Rows from block 9 of a small self-supervised audio encoder (BEST-RQ), named by matrix and row number. Rows with one number belong to one channel. Each number is 128 + 24 x the weight over its row's rms, rounded and kept within 0 to 255. All counts start at 0. After the name is the row's rms in percent of the matrix's.
After each channel's rows are labels from the 100 clips, of 14976, where the channel reaches its highest value: "strongest on" is what is common among them. Only what is clearly more common there than usual is listed. The data: read English sentences (LibriTTS-R).
# convs0: expand pointwise conv (model.blocks.9.convs.0.weight, 1728x432x1), inputs 216-323
# convs2: project pointwise conv (model.blocks.9.convs.2.weight, 432x1728x1, transposed), outputs 216-323

convs0.383 155 [167 106 147 127 121 114 160 132 118 136 143 139 132 135 144 151 139  92 149 134  95 110  95 126 153 119  92  86  80 149 125  96 164 149 154 142 149  94 139 106 166 118 166 152 108 122 161  88 148 141 143 159 116 125 100 137 101 114 107 100 128 102 129 126 178 141 105 173 127  74 109 143 137 118 135 143 129 123 140 120 120 121 126 163 146 138 134  82 138 119  83  85 150 126 132 127 124 117 165  88 147 157 139 100  92 139  82 126]
convs2.383 168 [125 137 124 168 151 134 118 120 136 114 139 117 147 123 159 130 113 152 117 133 130 117 184  88 113  70 139 141 117 154 175 109 157 113 137 127 138 117 120 163 134 115 115 137 143 137 127 176 112 162 124 104 142 187  75  89 150 157 143 138  96 127 159 108  91 145  83 105 122 143 129 152 138 118 123 117 171 135 124 111  99 128 151  97  89  97 129 136 123 129 174 112 105 136 133 132 157  71 109 118 156  82  97  90 161 140 147  94]
strongest on: voice: female

convs0.522 043 [124 125 163 156 152 107 172 145 100 105 134 112 156 112 105 138 119 109  89 130 134 118 138 113 139 154 137 113 164 123 108 144 107 119  88 146 109 153 122 162 151 109 153 146 128 118 116 137 151 108 133 130 138 146 116 128 146 163 136  91 157 160 120 181 109 144 134 134  89 182 111 108 141 128 107 152 111  81 153  93 180 169  72 181 108 111 107 130 146 154 137 125 149 165 131 121 163 144 113  87  62  79 159 118 123 163  92 146]
convs2.522 067 [139 166 130 116 107 120 109 118 138 146 126 116 226  95 126 154  79  90 126 193 115 138 148 129 129 167  67 105 121 171 157 145 179 111 157 149 143 145 142 141 176 103 128 128 146 140 144 166 149 156  82 114 114 180 142 151 125 145 165 116  78 153 115 162  87 214 116 165 131 163 156 195 140 139 103  79 109 125 115  79 127  96  25 144  62 125 113 134 174 148  98 127 124 179 101 143 154 128 107 107 167 108 106 107 115 135 173 110]
strongest on: voice: male

convs0.88 016 [126 107 156 163 133 141 155 106 121 135 133 133 125 126 156 107 103  98 167 121 176 126 126 154  83 158 161 165 124 100 133 138  55 142 134 160 148  83 161 131 152 136 128 169 131 118  97  92 135 165 119 130 138 115 183 108 131 121 134 134 140 141  90 136  79 127 137  86 124 166 158 100 167 135 103 135 140 118 129 135 184 107 133  89 132 163 109  94 150 134  78 105 165 142 147 122 173 136 103  98 131  93 118 143 154 125 129 126]
convs2.88 027 [138 148 128 118 101 121 131 149 128 141 105  75 131 135 137 174 117 119 159 110 182 189 163  82 127  99 127 147 153 133 129 121 126  86 179 140 171  79 101 107 126 147 135 152 167 105 137 123 100  93 105 122 142 127 112 125 153 100 153 140 125 133 172 133 141  97  98  99  94 174 101 116 176 165 149 157 109 145  93 176 168  86 150 122 166 114 148 122 177 133 112 155 145 111 136 151 116 114 135 139 132  77 144  94 111 155 132  98]
strongest on: voice: male

convs0.552 076 [ 96 127 140 155 115  79 158 116 117  97 139 113 169 145 115  90 110 129 136 118 170 104 127 132 112 172 165 118 119  95  92 127 131  87 120 121 117 139  87 148 149  88 129 144  97 114  98 159 155 130 138 168 109 127 171 124 136 132 122 107 137 164 151 170 113 140 131  68 112 159 130 125 135 130  89 131 130 133 123  99 107 158 115 132 112 127 136 155 157 148 110 123 131 153 138 118 146 126 111 122 100 122 140 119 103 138 124 129]
convs2.552 119 [133 169 144 117 120 125 132 123 119 142 122 110 223  95 127 145  87  88 148 200 119 151 144 146 131 159  59 102 127 161 155 148 163  97 145 148 136 146 138 140 168 111 119 132 149 140 134 159 138 152  85 116 127 180 143 154 128 141 164 114  94 148 122 176  90 216 115 154 116 171 147 173 142 126 104  63  86 114 111  82 145 109  42 152  78 119 110 124 183 150  93 116 107 175 103 132 170 120 102  98 153 105 122 104 115 117 155 107]
strongest on: voice: male

convs0.577 117 [105 124 178 134 131 157 198 150 131 109 101 122 157 121  96 133 174  72 127 135 153 156 131 105 163  89  89 118  52  64 123 142 113 153 102 149 136 155 105 111  85 120 149 132 110 131 108  85  86 117 111 130 160 120  74 155 136 128 115 123 110 136 135  97 126 135 146  80 154 151 103 127 116  97  93 138 157 101 126  99 116 152 133 105  94 112 167 125 191 104 139 123 152 118 119 105 121 141 160 132  93 108 125 169  88 114 135 121]
convs2.577 103 [111 151 113 146 129 118 190 174 123 119 137 110 133  97 153 152 150 134 151 152 126 130 179 148 136 118 124 162  81  99 104 108 125 142 136 121  73 111 111  81 133 132 124 110  95 189  96 134  83  90 138 139 117  97  60 148 125 120  96 110  85 126 141 169 152 148 138 143 145 133 102 132 139 117 104  98 161 149 140 164 176 117 143 118 141 112 114 120 163 100 127  96 147  85 108  67 131 165 131 133 119 156 141 155  83 153 154 148]
strongest on: the word "said"

convs0.371 104 [150  93 130 104 146 131 175 150 156 147 157 128 137 143 157  99 170 146 104 124 140 140 164 139 107 148 177 117 154 151 118 126  72 132 128 127 114 113  95 148 136 141 121 173 135 138 114 112  80 113 138 136 149 124 128 101 139 138 158  92 115 148 147 125 109 148 141 103 117 103 146 116 157 129 119  53 150  96 139 128 166 125 111 161  87 182 130 161 157 120 125 133 135 180 162 139 159 134 107  98  81 134 124 103 132 141 110 161]
convs2.371 097 [109  97 122 127 124 154 108 146 101 142 126 102  73 151 145 151 112 121 156 100 141 175 178  79 157 110 125 153 153 158 132 103 124 120 188 159 144 120 111 116 138 151 116 163 197 102 143 110 116 121 111 134 127 163 133 145 113 135 155 143  99 160 129 102 128 121 119 136 121 164 134 109 144 150 116 152 101 142 142 179 171 101 113 127 150 117 113 140 116 114 126 180 126 128  97 155 138 143 105 148 113 133 109  99 123 136 143 100]
strongest on: voice: female

convs0.625 064 [109 123 147 156 120 181 128 134 126 123 138 121 148 110 146 170 138 113 130 138 187 120 106  93  90  91 137 149 131 104 135 138 140 127 149  90  93 132 107 123 131 127 121 120 139 121 123 107 115 110 145 147 140 110 140 124  99 109 117 138  89 130  89  76 114 138 105 121 138 138 131 112 141  93 105 129 133  57 169 138 163  84 161 211 191 168 146 107 144 106 139 147 129 117  87 119 135 165 137 133 128 119 173 144 151 118 111  89]
convs2.625 057 [124 120 142 145 121 108 141 138  80 147 107  86 145 122 176 141 152 139 133 153 138 172  93 174  96 153 111 123 107 187 127 147 116 116 129  93 139 132 118  97 128 100 120 150 158 168 153 145 106 107 163 138  98 105 150 118  77 125 111 156 100 130 126 150 117 159 158 117 115 133 125 132  95 143 161 108 148 129 120 133 111 147  85 150 141 149 111 106 169 144 111 199 151 134 147 140 130 120 126 107 150 122 147 154  94 112 152 128]
strongest on: voice: female

convs0.620 050 [132 113 173 139 149  99 181 117 134 103 123 114 157 134 105 146  80 129 124 151 144 137 119 127 125 154 188 114 140 152 124 116 123 135 104 146 133 148 113 158 164 127 136 159 132 164 130 148 150 119 154 103 154 124 109 133 147 150 118 114 132 147 113 173  91 119 161 129 114 188 118 144 157 144 119 130 131 119 155  84 142 166  95 160  97 114 111 148 147 158 126 104 135 167 125 127 173 122  93 128  84  80 149 120 120 157 101 129]
convs2.620 076 [131 162 151 115 112 128 129 116 138 153 120 116 217 100 131 147  74  88 145 196 110 145 157 137 136 163  63 104 126 158 151 151 172 105 151 145 141 138 130 139 176  95 128 124 145 146 137 159 148 160  88 106 116 175 141 151 137 135 163 117  95 145 119 178  91 225 111 163 119 178 153 184 144 137 109  73 106 119 111  82 141 106  29 167  64 121 117 114 174 143  97 126 120 168 115 134 161 131 105 103 159  98 119 100 118 140 163 104]
strongest on: voice: male

convs0.442 047 [141 110 188 133 121 103 130 115 118 120 140 124 146 171 135 124  97 151 140 133 150 166 121 132 137 148 124  84  91 133 120 116 149 113 120 132 141 154 129 135 175 117 127 151 125 125 133 132 143 117 130 113 167 115  92 119 157 120 150 128 129 141 114 168  98 110 149 147  98 103 127 148 112 122 124 122 121 116 137  87 144 137  78 154  93 137 129 104 119 144 154 132 101 137 135 130 176 111 108 125 127 103 144 120 148 141 102 109]
convs2.442 065 [122 140 143 110 105 122 124 132 128 149 115 126 222 103 126 152  66 101 132 194 121 134 150 143 126 166  70  99 126 162 163 132 164 101 148 142 144 147 136 148 184  92 121 125 130 124 118 147 145 155  84 103 121 189 141 151 127 137 173 125  91 147 119 175  83 219 121 161 115 175 152 171 126 138 109  68 112 111 117  79 133 118  48 159  75 133 117 126 175 153  91 132  96 170 104 129 154 115  90 111 163 103 111  94 114 135 154 109]
strongest on: voice: male

convs0.564 143 [153 117 127 138 152 140 151 145 170  96 194 111 120 159 149 137 157 115 145 138 138 146 138 112 126 111 119 106 182 166 127 145 164 168 120 152 202 138 111 142 118  95 133  94 120  93 133 124 136 178 155 110 128 136 152 128 106 163 120 164 142 124 141 131 100 190 140 136 118 124 124 152 125 124 175  94  86 136 126 114 132 184 110 113 120 166 127 159 164 141 113 126 169 141 128 144 140 118 143 145 115  98 141  94 142  99 112 121]
convs2.564 119 [128 143 138  99 114 158 118 115 138 147  96 173 174 100 141 135  80 134 111 119 159 139 131 132 130 124 161 104 105 151  82 112 111 119 106 111 138 111 131 128 138 100 139 171 113 127 119 153 146 107 167 152 152 160 138 169  95 137 183  96 128 126 159  99 104 125 185 109 116 154 121  97 150 109 147 178 154 115  91 156  95 155  85 123 120  90 144  96 146 119 116 100  92 142  77 105 148 144 171 101 167 124 137 105 160 107 125 100]
strongest on: voice: female

convs0.342 055 [123 100 136  95 149 135 131 111 138 147 127 160 122 170 160  99 139 139 128 168 137 132 142 137 105 145 175  81 166 122 153 143 113 164  95 147 104 118 130 175 146 143 144 167 131 127 109  85 148 125 158  99 115 127 113  86 168 131 149 151 144 154 134 127  91 140 145 126 127 130 149 106 115 155  80 130 159 136 172 135 174 137 120 143  85 154 120 157 153 133 119 146 157 136 153 120 164 127  87 114  85 139 136 151 140 143 113 114]
convs2.342 048 [155 174 132 127 112 128 126 148 155 134 104  84 100 151 102 162 127  82 191  91 175 175 172 127 144 110 117 165 131 145 135 105 100  87 189 198 159 112 126 102 126 143 142 141 184  98 134 124 130 102 102 133 143 128 101 121 111 141 160 140 100 114 139 136 160 108  84 101 102 164 122 105 157 155 125 153 101 146 131 171 175  76 168 133 169 108 132 134 142 145 128 151 126 121 139 138 122 130 106 141 116 131 119  86 139 170 166 120]
strongest on: voice: female

convs0.268 137 [124 119 130 124 114 146 213  82 119 164 136 163 130 148 104 116 104 122 151 133 124 159 107 118 154 102  91 102 119 113 137 142 132  94  75 142 119 131 127 135  96 160 136 114 121 131  91 143 145 126 105 108 118 112 157 140 143 138 116 119 146 120  94 100 143 133 102 133 118 136 133 140 138 143 139 143 105 138 182 129 168 105 115 109 154 160 155 123 142 121  62 151 159 117 106 153 116 113 160 125 101 149  84 108 134 126 134  98]
convs2.268 133 [142 159 162 126 154 137 130 111 134 151 120 127 103 143 153  89 105 134 104 124 128 181 159 156 149  86 158  94  87 130 157 126 121 123 108  99 114 134  90 128 148 117 138 133  88 148 164 108 101 125 144 125 184 156 130 123 135 121 165  83 142 122 102 132 151 112 114  84 120 119 109 151  97 161 179 120 194 139 138 147 112 153 159 161  89 119 152 115 170 118 106 104 109 117  75  95 152 103 153  97 148 110 126 127 135 125  98 121]
strongest on: voice: female

convs0.666 189 [128 139  76 149 155 137  89 126 104 107 143 124 131 134 165 150 138 155  57 132 110  93  91 117 147 138 142 139 149 192 100 131 125 144 119 145 133 143 141 130 171 108 115 142 154 110 129 108 159 107 130 174 151 123 160 149 114 117 158 128 139 119 186 120 160 140 153 102  97 131 161 128 134 101  94 138 115 111 168 155 122 131 151 153 168 114 129  97 156 146 146 134 116 132  98 144  99 149 123  90 113 152 162 115 102 136  94 116]
convs2.666 230 [130 121 130 129 113 110 145 149 157 140 109  75 203 102 107 159 110 107 153 177 102 116 111 137 141 139 134 125 101 115 124 113 133 109 139 126 185 119 104 122 127 101 131 108 107 149 116 130 110 103  91 121 138 152 137 136 120 126 207 135 181 126 129 189 156 121 143 112 159 146 163 127 139 116  95  91 152  89 124 113 133  80 106 163 137  92 157 103 127 108 113 123 164 102 118 113 141 161 135 110 138 157 137 104 143 119 125 161]
strongest on: voice: female