Weights of a small self-supervised audio encoder (BEST-RQ): widths [192, 288, 432], trained on read English sentences (LibriTTS-R).
Rows from block 9 of a small self-supervised audio encoder (BEST-RQ), named by matrix and row number. Rows with one number belong to one channel. Each number is 128 + 24 x the weight over its row's rms, rounded and kept within 0 to 255. All counts start at 0. Numbers have three digits each.
After each channel's rows are labels from the 100 clips, of 14976, where the channel reaches its highest value: "loudest band" is the band of the loudest frequency at the time of the peak. Only what is clearly more common there than usual is listed. The data: read English sentences (LibriTTS-R).
# convs0: expand pointwise conv (model.blocks.9.convs.0.weight, 1728x432x1), inputs 216-323
# convs2: project pointwise conv (model.blocks.9.convs.2.weight, 432x1728x1, transposed), outputs 216-323

convs0.504:144128122132127119131127187116139143165120133123104109116205109142126126112107078113062127157129095116140094120100150051149105090123140165133114110108103128118094146129142111118119082115094143147108139127150108128145128117109159131124146133097080157160114159133137141126137089120121093099137134143160141127117160160155143085
convs2.504:178088175127105127100112119119147126123104166121149135099121130126141140131133074180089166145157113119142124124153134095148112128110148102113124139114148068151116183171133134101096111177128132120183148130157132127117150116133166096124144153122152082114117119115095139131147160156116104132097109125161141156155172116122118137
loudest band: 2000 to 4000 Hz

convs0.541:162158095133141127110118163125176129134094146149118134086130165132144104083160133118120132138099130178113115164161094136129159122130178104131166168150130179153160131111118124123105128138115174137124162181092097149153167118126161131129126160149138155128150191147130158147143165120088160136114120115135118183116141140130142163
convs2.541:137120139137138128130129172080142117135111113145102146108161134100119124117144089163160139129135171143138133163163130138170125125159137129135112148109139143123191106140157136143107185103167088141160143130131171163113082112088088130123135108129092177120113094140135095125112121151063113140152124133133139124123147122158144127
loudest band: 250 to 500 Hz

convs0.415:097077116120143154098106091142109108108061100188082124127147134160127108102119120134135169129122104137127136109148135131139131126100121102111130143090176147180109143136129115118144077172108098133106131158100121125082120120105154106092173091139137119156144152154098170128140145115127117124118167160139138107145085089112084105
convs2.415:131125140144163113119124114114127137131073124090054160128152096151154121131179158141114127095153123106112128134081143138159143096104099132109100113085127127129154127104146091206145131129057157099181113122160176125119130157141116136052147151150116117127093139151116127137146192145133112125119132116181161148146107154121088135
loudest band: 1000 to 2000 Hz

convs0.578:169164109160131152163112106093119149117092108112110130102090126167116139099098146145153156155124167138116108145091122137159097090084088145141131144133120148131120145157169153134170114107133138103146138135147093136139174122140147126191139139138162079137116130110121143167150111116138097115118118116111154111158141158131144142
convs2.578:112138124121087158138172108129141116142151126117105175125076092153140131151131103109093105156129126133107101172108136100104161129151103152135132144089149191163120152147129131127077147145143129148117120146113145131137127103154125092102129132150159099081140117122122124113139165120116124130129150104143145128108126104140146123
loudest band: 250 to 500 Hz; 500 to 1000 Hz

convs0.20:140183199126110154108114157109113142124106174137153106135126134151106124125117144170140146107135135122122166157126143125172132148142177134140127073158127164092142096088133132103138143160134096120121056069129143147174193149106148105141145154155167109140151138107127113161124107125092136087082101105111127154110156112135093148
convs2.20:138143145115118136150178169100128088116100138145137113161139094142148078113136172131143156072146109121171186101104079163103120121128139112124121121132105090143095063143158117132150122086152119130156065098084165130129161133095114103147135193154081133115150113104144130111134143113157136131074194114146119125130090089160125099
loudest band: 250 to 500 Hz

convs0.627:131140164098099113136169119152124118135139172120096113147113111111148160115124084098145109087158095120113172120110174127108138144146134104109149116125161109080127119138120144137128131127094093181146123158161174144168145109085096138115140142140140131127150122124130118178155145158112137155112145117140126127085156108113142130
convs2.627:143153119098106154168165146133134111137104147156103148149175086094103110106136090118119121158123127097113163108117125145136119149130154143101139131123111170098176143166124127117148123133140157154088130151169145136175121143111155121148114126134160107156141100107090137114154101115136111157155092129125122157102089116120136161
loudest band: 4000 to 8000 Hz

convs0.0:146167107177092112139164130137138117110104177138107055103144127142113128152115107145135107122127109142149120109133145085144131154107115139151117116090110084115089188169118104102142145108121124092079110128080148135151145114159129096127123135174109112108149119114148136126087109132116174093078180142133197165133080119152126152
convs2.0:133120139147076160149121108189093096125143095152148147100129157076135137124114129134126145117135113129121181089085140152114096107151140112183199163153125135132129163145146184163136110143067122142086126074161099156156154144126119145143099115117129152156130121102153159125137107147145127128142124103126085144125093113093089123
loudest band: 4000 to 8000 Hz

convs0.139:101140109154133127143136120154160114136116150121140131167096158131105111102142113124102158136157100131149147159181090100116141157143122125109087099132150148134113141113121104149119123123134129130067115089132156089097119095165131165109163156133113146160142160137132169124096167159155091162170096124097132113161114147152127119
convs2.139:139133148090102161093104113142142156136129091151134163120098114098108171145124103123123124107167149157077120164094130104120128167111109147156142143186093159079125120157091154100149109146140113117142108125134089108135135122158159153138099131092146176144151059128160103136109082122117137156130138118117119167090113121120111143
loudest band: 250 to 500 Hz

convs0.716:116082097114120140117102117110113108133098162149135106106138080141192110113118134131112178130130101096110141101143117162147142084149113140139094130110153120115136145115158113159108138134105103147109073107093086099137116112127111155154112139111132103144100119069122118145143127160099110139144139129129126088141112129095130182
convs2.716:117068118115142100148098104149182142108131085131140193144109126130181138155122112115100152141125128132138155128141137129134137141129095132112137127145126142160139129133114117164058092149118158176094151159145094091162115092080108092137144119166097124081113092103165147093163135151174102096152095103134156155105121097088111116
loudest band: 4000 to 8000 Hz

convs0.224:136105105135129183115128103151118133122109151140123134155137178121110166131134132149110116137106098111160161150148144115117160152123104149072106110145105162089106144130130103117162121128166089115136106105112170143170151101120098132153137159169110124082142156107106119149103124183117109110106118135116114149118169158113138113
convs2.224:139095156133148114086135124173088086113123087134098171119093175144202124128172133128161142124117088107144158164105130082135123110145107108149126153132147128140143154159128128159143151108138116127111102125153163108129149165128169146128082162155094156136173078174165133113126153138119154184073120091154153081124164149159137091
loudest band: 2000 to 4000 Hz

convs0.79:125160119111099103075153128110123110123110125126115156122122108125131162131120156108112114116109162149108104115095133157154120132129123119114140132120120163115146113114141132136073168115142135109123122110120130095122130152110099108099109126126121104104159085082106149127154135176119108117097157136115109101074136092138102134
convs2.79:089134116080106160137147162112082132125148095139170081122104125117147105152084123124100093142137132116167113092134136149157152108140138144101160114106139082156074128102095123163089088146133109129157126110114101117107132110118108146121113164166096104115103092121123119152136149113093153132128132147184115134181162152131140132
loudest band: 2000 to 4000 Hz

convs0.725:128086072096143112095128120155098105125088089115137130112144115113117156179148126149117095126105156104131117137116116149127186115146179141114109145134144129098115139098096068152162102129140158160116099135166116085119092162149099118153166102160101145128163126133121121114124102156132098134133154134131143145155099163095109109
convs2.725:115131110117096089144141119139144116116115109137139093180123113083195154081106172143128133131141115116148169149157136144166100150170149127120121127139117118116157113097109109133103123142099121187133121119147070091156167082099080145131119098109113105122134082139110124096198129142146073117139082127126103164111135135089131191
loudest band: 4000 to 8000 Hz

convs0.670:094126118129094133096185148128145144152120160150161104105122123094101106140120151137092105150158155097117157088134098167129158115152139095156118151140145145137125128143135114137150122131126165098155128135145121168154165130153091137080111149138145124144112158079131146164114135075122144162169144074102100085147118142161132131
convs2.670:101172136145153151134151187079118104133126145126139091128110136108142106135149124142136146162159105117130105126144124153157080106128083170142129116117108110103154108132165086129113076169115124153170091144156128151154114147143094123122111144146131105121140152151137133115119102132114129089141174088159115114139097098146134138
loudest band: 250 to 500 Hz

convs0.680:079113142138152128126112130130112115129084135149098113120156132108133108160160164169122096132108114096140132131110111127122089116133123118106127154149146138124131148122114130146112080136140150140103125100146160096128126082160146108121089108144126121124132158144090152141133143117136134133119134128158132113148090140140102170
convs2.680:100103117126120138119138162110164078138141128113092108119101134153094099156121135117134129118132128153117140134145092148130145121118126176134176108144147117141128134160173115122137147137081163150180156136096134103092141149088066128116133094128110097180094103116094113101129178166118132144188128157121106110125118190184119147
loudest band: 4000 to 8000 Hz

convs0.640:158177127131181146105112140161093116124126103102121107126107100184109101136123100112129157129136091136160135144128133101161098117142106127106125111146120138121114140138113130143094118168118112117155163145098130175151114108103137161156132178182119136064102136117127068165136152126122119086144106154132115128158168122137143085
convs2.640:106064154095119138127115166134119113133080102185148147133149117094163149141175100108113154090114108098165173123110096134129186124121147125126142113122116103125116136122140129146101117145152161129100170116152113112146122134076106070124150108146146091114129094104148101106130109116126125094122109077133149137108113121091133146
loudest band: 2000 to 4000 Hz

convs0.285:136120149149151114148160136137147149132135152146131112126104159123112157122152138149157136138123090097118137136105103117160124124144160134082114129133135136142154140171100145128159148137153156118114141128130136125163133124102115175081151154135096124081113143128134095184121163116163157115150089114106111104153108168183163140
convs2.285:132156113088077099106143133160106119121150119149126095149097173174182108143125129136130172134151121114139142157072116129114184141192148107156105107092116145160102099129129102107147133133133125116131047095118142113108153167135148127138128191180127165112168120139135161179112169139119117169078142125128146117094125102124116093
loudest band: 2000 to 4000 Hz

convs0.346:140079149180157134160144145172135166119096090134131118150183144120116126096135117168109081109146134135143140129126115116139134143116151114166160128111146126120140120141106101157121118173125118139147097146155167115103149094108088177102115145093121095112107113153131158130123110134135106126102170131123111132181116125154118138
convs2.346:125133141160161115171125113129143106135052145146132127150120077148114158133152083165124086128175116154153086120125168110088118145087136134103140146164148137079128132130130137111097092109120134127131159131145126178137128136109123153124123158148153131156108125096145124108126189105102096129153143131133146125127150101127144122
loudest band: 500 to 1000 Hz

convs0.499:114128098109127146177133115138113144131110118152162108123137142132141128134135141148135131096137127154142151120113141118132150136139124145123132122158158105135204174170129121154144119145075088097139099126131143125123154138134119142128148080119164119107130153060121102169132132110106114082137102158113151110135138138124146183
convs2.499:078092122098121081110152104153157118122165150101128174149121129160154110103127073076098123144124112102135082186103122146129127112121132101117139160116139144132098141096133162158084152146164144107110147135126176154152170133101142116075089146154159102117107097167133165113122134142157124143112165133141135143118168114131128089
loudest band: 250 to 500 Hz

convs0.334:157133157126113154092166102182134166147077120135121094128135143113136133137173149147117131145128097089111151113139123151121097101167150119128142129138130128124108128137117133112114095137134129129078132125117110094127110124142134117119109103101091113169148116119170163140133120149146165150098136129103146129161126139159146173
convs2.334:102108103137135117152138172086125051115160102131122113131106121154174099195086134124151115131122123149139164113152101148139174118142104127114168130110154116184117134139122070133117111132108136151172121134090128063139135139067080128111085109152097137137130099141076103112165145175103137113132125159145105142129143156142142166
loudest band: 2000 to 4000 Hz

convs0.762:106168151108131123150108134156139136134171085136137102120110127127098135171166090106136145089144144129087105132200142126122088114147089122105106165110093143150138154104154108115084181181132137122141129150119154076110122140149111095131161116155133138134124146123192120100113157112185147137135130127107092122141136120145085100
convs2.762:113142121141102154088067156119130105150091147125099146147102121165141141147169120128139125096111102089130100128142172129140113129139154165133173107109139151102126127119095138162120110158127133116129184105146186141109130168107115159085113149130120125144143108130161143118121091107122071114111109125106144122115173110133156143
loudest band: 4000 to 8000 Hz

convs0.163:124166117141137128128124115137138085121154126132115123122148156134147090103119162136132164118130134130149149088142168120155140102115135117123126110128126154100109148126114129099149117126109130147139123095135150136104090100155133143134135139095094107118089118097081121136154096135104100154129116057114138139125142107132177149
convs2.163:174160169170142112128065126095106169128156122178139131160070131159117147109115104116129156135181131114103184125128108104122135136136101143126150111133119089124095088153169135119206068142091113106155110137175077152148101104107107110098138128136098102152130139146094110150132152092104206170125157163136115160168128179118134081
loudest band: 4000 to 8000 Hz

convs0.413:145122139097112137187116129147094142082142093119155123154186088138119119103127075116121152101102138144092124128171073111117133152105131163132166111101139136102121120110137120095111130081107113126198119107103139102129126100127129145118120142151138075134140134143119153135116184127117126104112136137139120122147135142169152111
convs2.413:113089141124115125126106131145132114093143075130133140095100139114098134124140153124139107080134112146115095134087101101079119139104101147100125123117114137104098137093152116111116127106073103116135133148112109163113141098117156118139130150176155104172103116098125099111133114127115158143123131100147106105118110125112134134
loudest band: 1000 to 2000 Hz

convs0.261:144124119137092148147107141181111141123158118119140122144138149132145103159138129152113084104116162129122139102154137136173122104153147148117135148143130078143144106147181107115105117156100093116176118102164109144104133171143156105141131120176098136165106130126082108119102129116104154151158095145144105114150102110122139148
convs2.261:131118126139141155107151181108160120154139084140147094121154130111144143148182115163131122143190112165128155130123157127093116137117165139150136127122119167129118102125132132120197123121132108105158054119100156147057151132086141108101125203140127145141193153104165121122098122177116138155094130115093139168149125170147136137
loudest band: 250 to 500 Hz

convs0.401:123144160161163174079154121124105159163101103160144116122145119112127157153133152160136122122123081100125128085120152118144084102124098129090139129104147147136094154118100102105137092118170114150102100121123147151096112107133119122202138140164158153160141134106129193159104128132145105142083136143113123146117102109159158107
convs2.401:085102114143126088089139156096139115105194099163124138113104137149184120122095132117154104141092142117114145150127114108151143173174091135150156133120148095155152107156141110141104134116151156105138139154137106123096140094099101117090117139132119146152125097151064119102166142174129120125118141125148134167128117140158136134
loudest band: 2000 to 4000 Hz

convs0.177:121178141143137116146125109151134136157118119147145116155136097161125104104112140111131133120150118110136126098161105175141146156127102099169130099131090103125113118072096140120146120143134110161133146119109135140142118099160143128117105178116139119123143094127131151168081162128127092122127147116148125101155162101120112075
convs2.177:103081152102131150163156143057156113113102144111138121141101139102160133152145113179112124119131133120141142099091076112130121123092137145106111108090126099105120085086123126166085123204099132162169102147142098159163128108118142148139097127157108101117098115134160175151119140164158161119120163091169143094185111120148143171
loudest band: 4000 to 8000 Hz

convs0.100:139157140150103127156165096123113107111127144124114138150101144150110132126049098107113124114133176118093142147181135142151162132118166134180146139135106168135125142099125114122098124158111122153111141110125129104152123121109138108112078161133157146149131066165118147135153150174136064158155126123108104149121130126136102160
convs2.100:095150147087091108101195117121119098164134119135081118146085174170169112105106112120159136148141123066132143156096100110138136082139090116117139098109117118131101095135123142151116161153130166117121113108130149146114160147150135111098098198152119117102137102151128160159147172122097094149100143135169139108112141128151110073
loudest band: 4000 to 8000 Hz

convs0.122:125106105105142127130120173126118132131138089124131138110122137122104139085156162116107160139105133171110161077139116122176113150129140148083125119105149102136166071115183142122105138143116126144129164139133133140114134152090144158141137090110118114147089139092126158121124140148133130150090118123140106106128176132140174131
convs2.122:110142115095143146103153095163125123150128114138121131111109120128149167117097179136139107127151133117080201151160154149086150153129145080183127165143162134110095133123142169119113151153116102150103137137152182124106125133129182102118112122097151179149151140119212134083076118115126134134136141097168102122126121165124120147
loudest band: 250 to 500 Hz

convs0.84:114116128100086146119127151144099106126122100096158177103156156116129098092115163123118131130100123134129114116129123089113103108097125111129099154121142086120138163125116126107099141100123114109096111119133106197158082151109132129127116090117116168165126182114116134105121150070064135101131123110114106111117145143092091128
convs2.84:157147150149149146132140143128135129114129128147112134157134106117149157145142133133125133122139120142153132126147133139127135124139113139137138163153126130139126129136124148136140144123114117144144129153106103134147129131116133135140126127139117144137130128132134114137109147145152101142122122113127135140122125134168161143
loudest band: 250 to 500 Hz

convs0.250:106134108092106135107163142113127090117118144149091131145127148175141126107120120096123105116119144067132095072172099145114123135131096077128140091130132090139138125103081137129145115094133152140091077151149118125117096064133096118162141071159081085151133155135148168091150145139138137092147116086101131119121124122125126112
convs2.250:122055103130149123092107128152100121190137085155124153157159133115121132152187114133152124134110141148156119079121151128157087152129153142140164111148098136141112138131134157142155122158169132162113120174147137128158065155109107143163162126134128101122132125117142093134137142097147115149123122121118122140154146138105104114
loudest band: 250 to 500 Hz

convs0.320:149101129141086132131129128145172133123144182150116108156143085114138164129136093130087129103143130141128160099151104123114132129137167085120136098112159119147156136077134137131098156079143105140084097139127142120151115152143135113111123154133113135123142139093072115078106151138090114164150078109123130098102104132140138177
convs2.320:128149124111124128155136142057147094121149111093126172145097119100213130139102128086157154137120083114095125137162096146110172145109096119106117155109133079153115092155101131203056145094106137121137111107154109117142145123060137120100133146121094137113060082108165152121120132166113113138153110118156103146142119144148110132
loudest band: 4000 to 8000 Hz

convs0.157:082125127104130123151129125118170103131178113145162091136177147094121119115106145130124156077096117120131156084113128129133133145138141121098148100170122118132119127096163133114145142094139162113126129106142131131143117101131114168143125151122137095110103154114168185111103086164127144139185123147136090096116131118134175121
convs2.157:134142156084125076127112128109100132132119076145108138125089173146175124130140149142125133129096116106166175148126143171106108139120096131124119152166131076172132104145128174178116065131111144150082112103164154140130154141110162101131137133141121128148120085133093112172137114153125122133157112115102130092115152172141094178
loudest band: 4000 to 8000 Hz

convs0.551:118109090117091123175134135170114161156125073096146108140099114136115120154114131120093126130133128114123116142087117090101130083117141127139118137116136110132166133126089141123166129099128119132109112113140073160162141138119131152129134138124087164138169171160117117084138115108079142139124130167124123115139107104092118126
convs2.551:158098130119168139143134130092130113149124149129087160125129096140168141161140100171133125143148135146110128113112149164095134128101136119138156122155126152139144103143144162111195154156152135144145120145173081174139124179110176158093096148106133119094200134152133114174137152136119124125118173109163169163107169135164192102
loudest band: 500 to 1000 Hz

convs0.267:157108107140135171120176127159125108112072131158106131128099170084137107127155122119122115103132127130155123124120152101172126124142176145141097151141132141112130088125141113130107087128128061137144144153144151103127141133108167135136084133094135085099166087145081097119104113170138145187111162128153105160150114079166153129
convs2.267:114099141133145119146112102093124079132118152091123103143154098111113142095175155131078168119104126128147112144128162126115120137093132151093122146154160066150087145144081120119109148092120135127141127137152138131123138092135123115111131086152147163122094113144092119111113112148131141121148121145169166137130160184126129145
loudest band: 1000 to 2000 Hz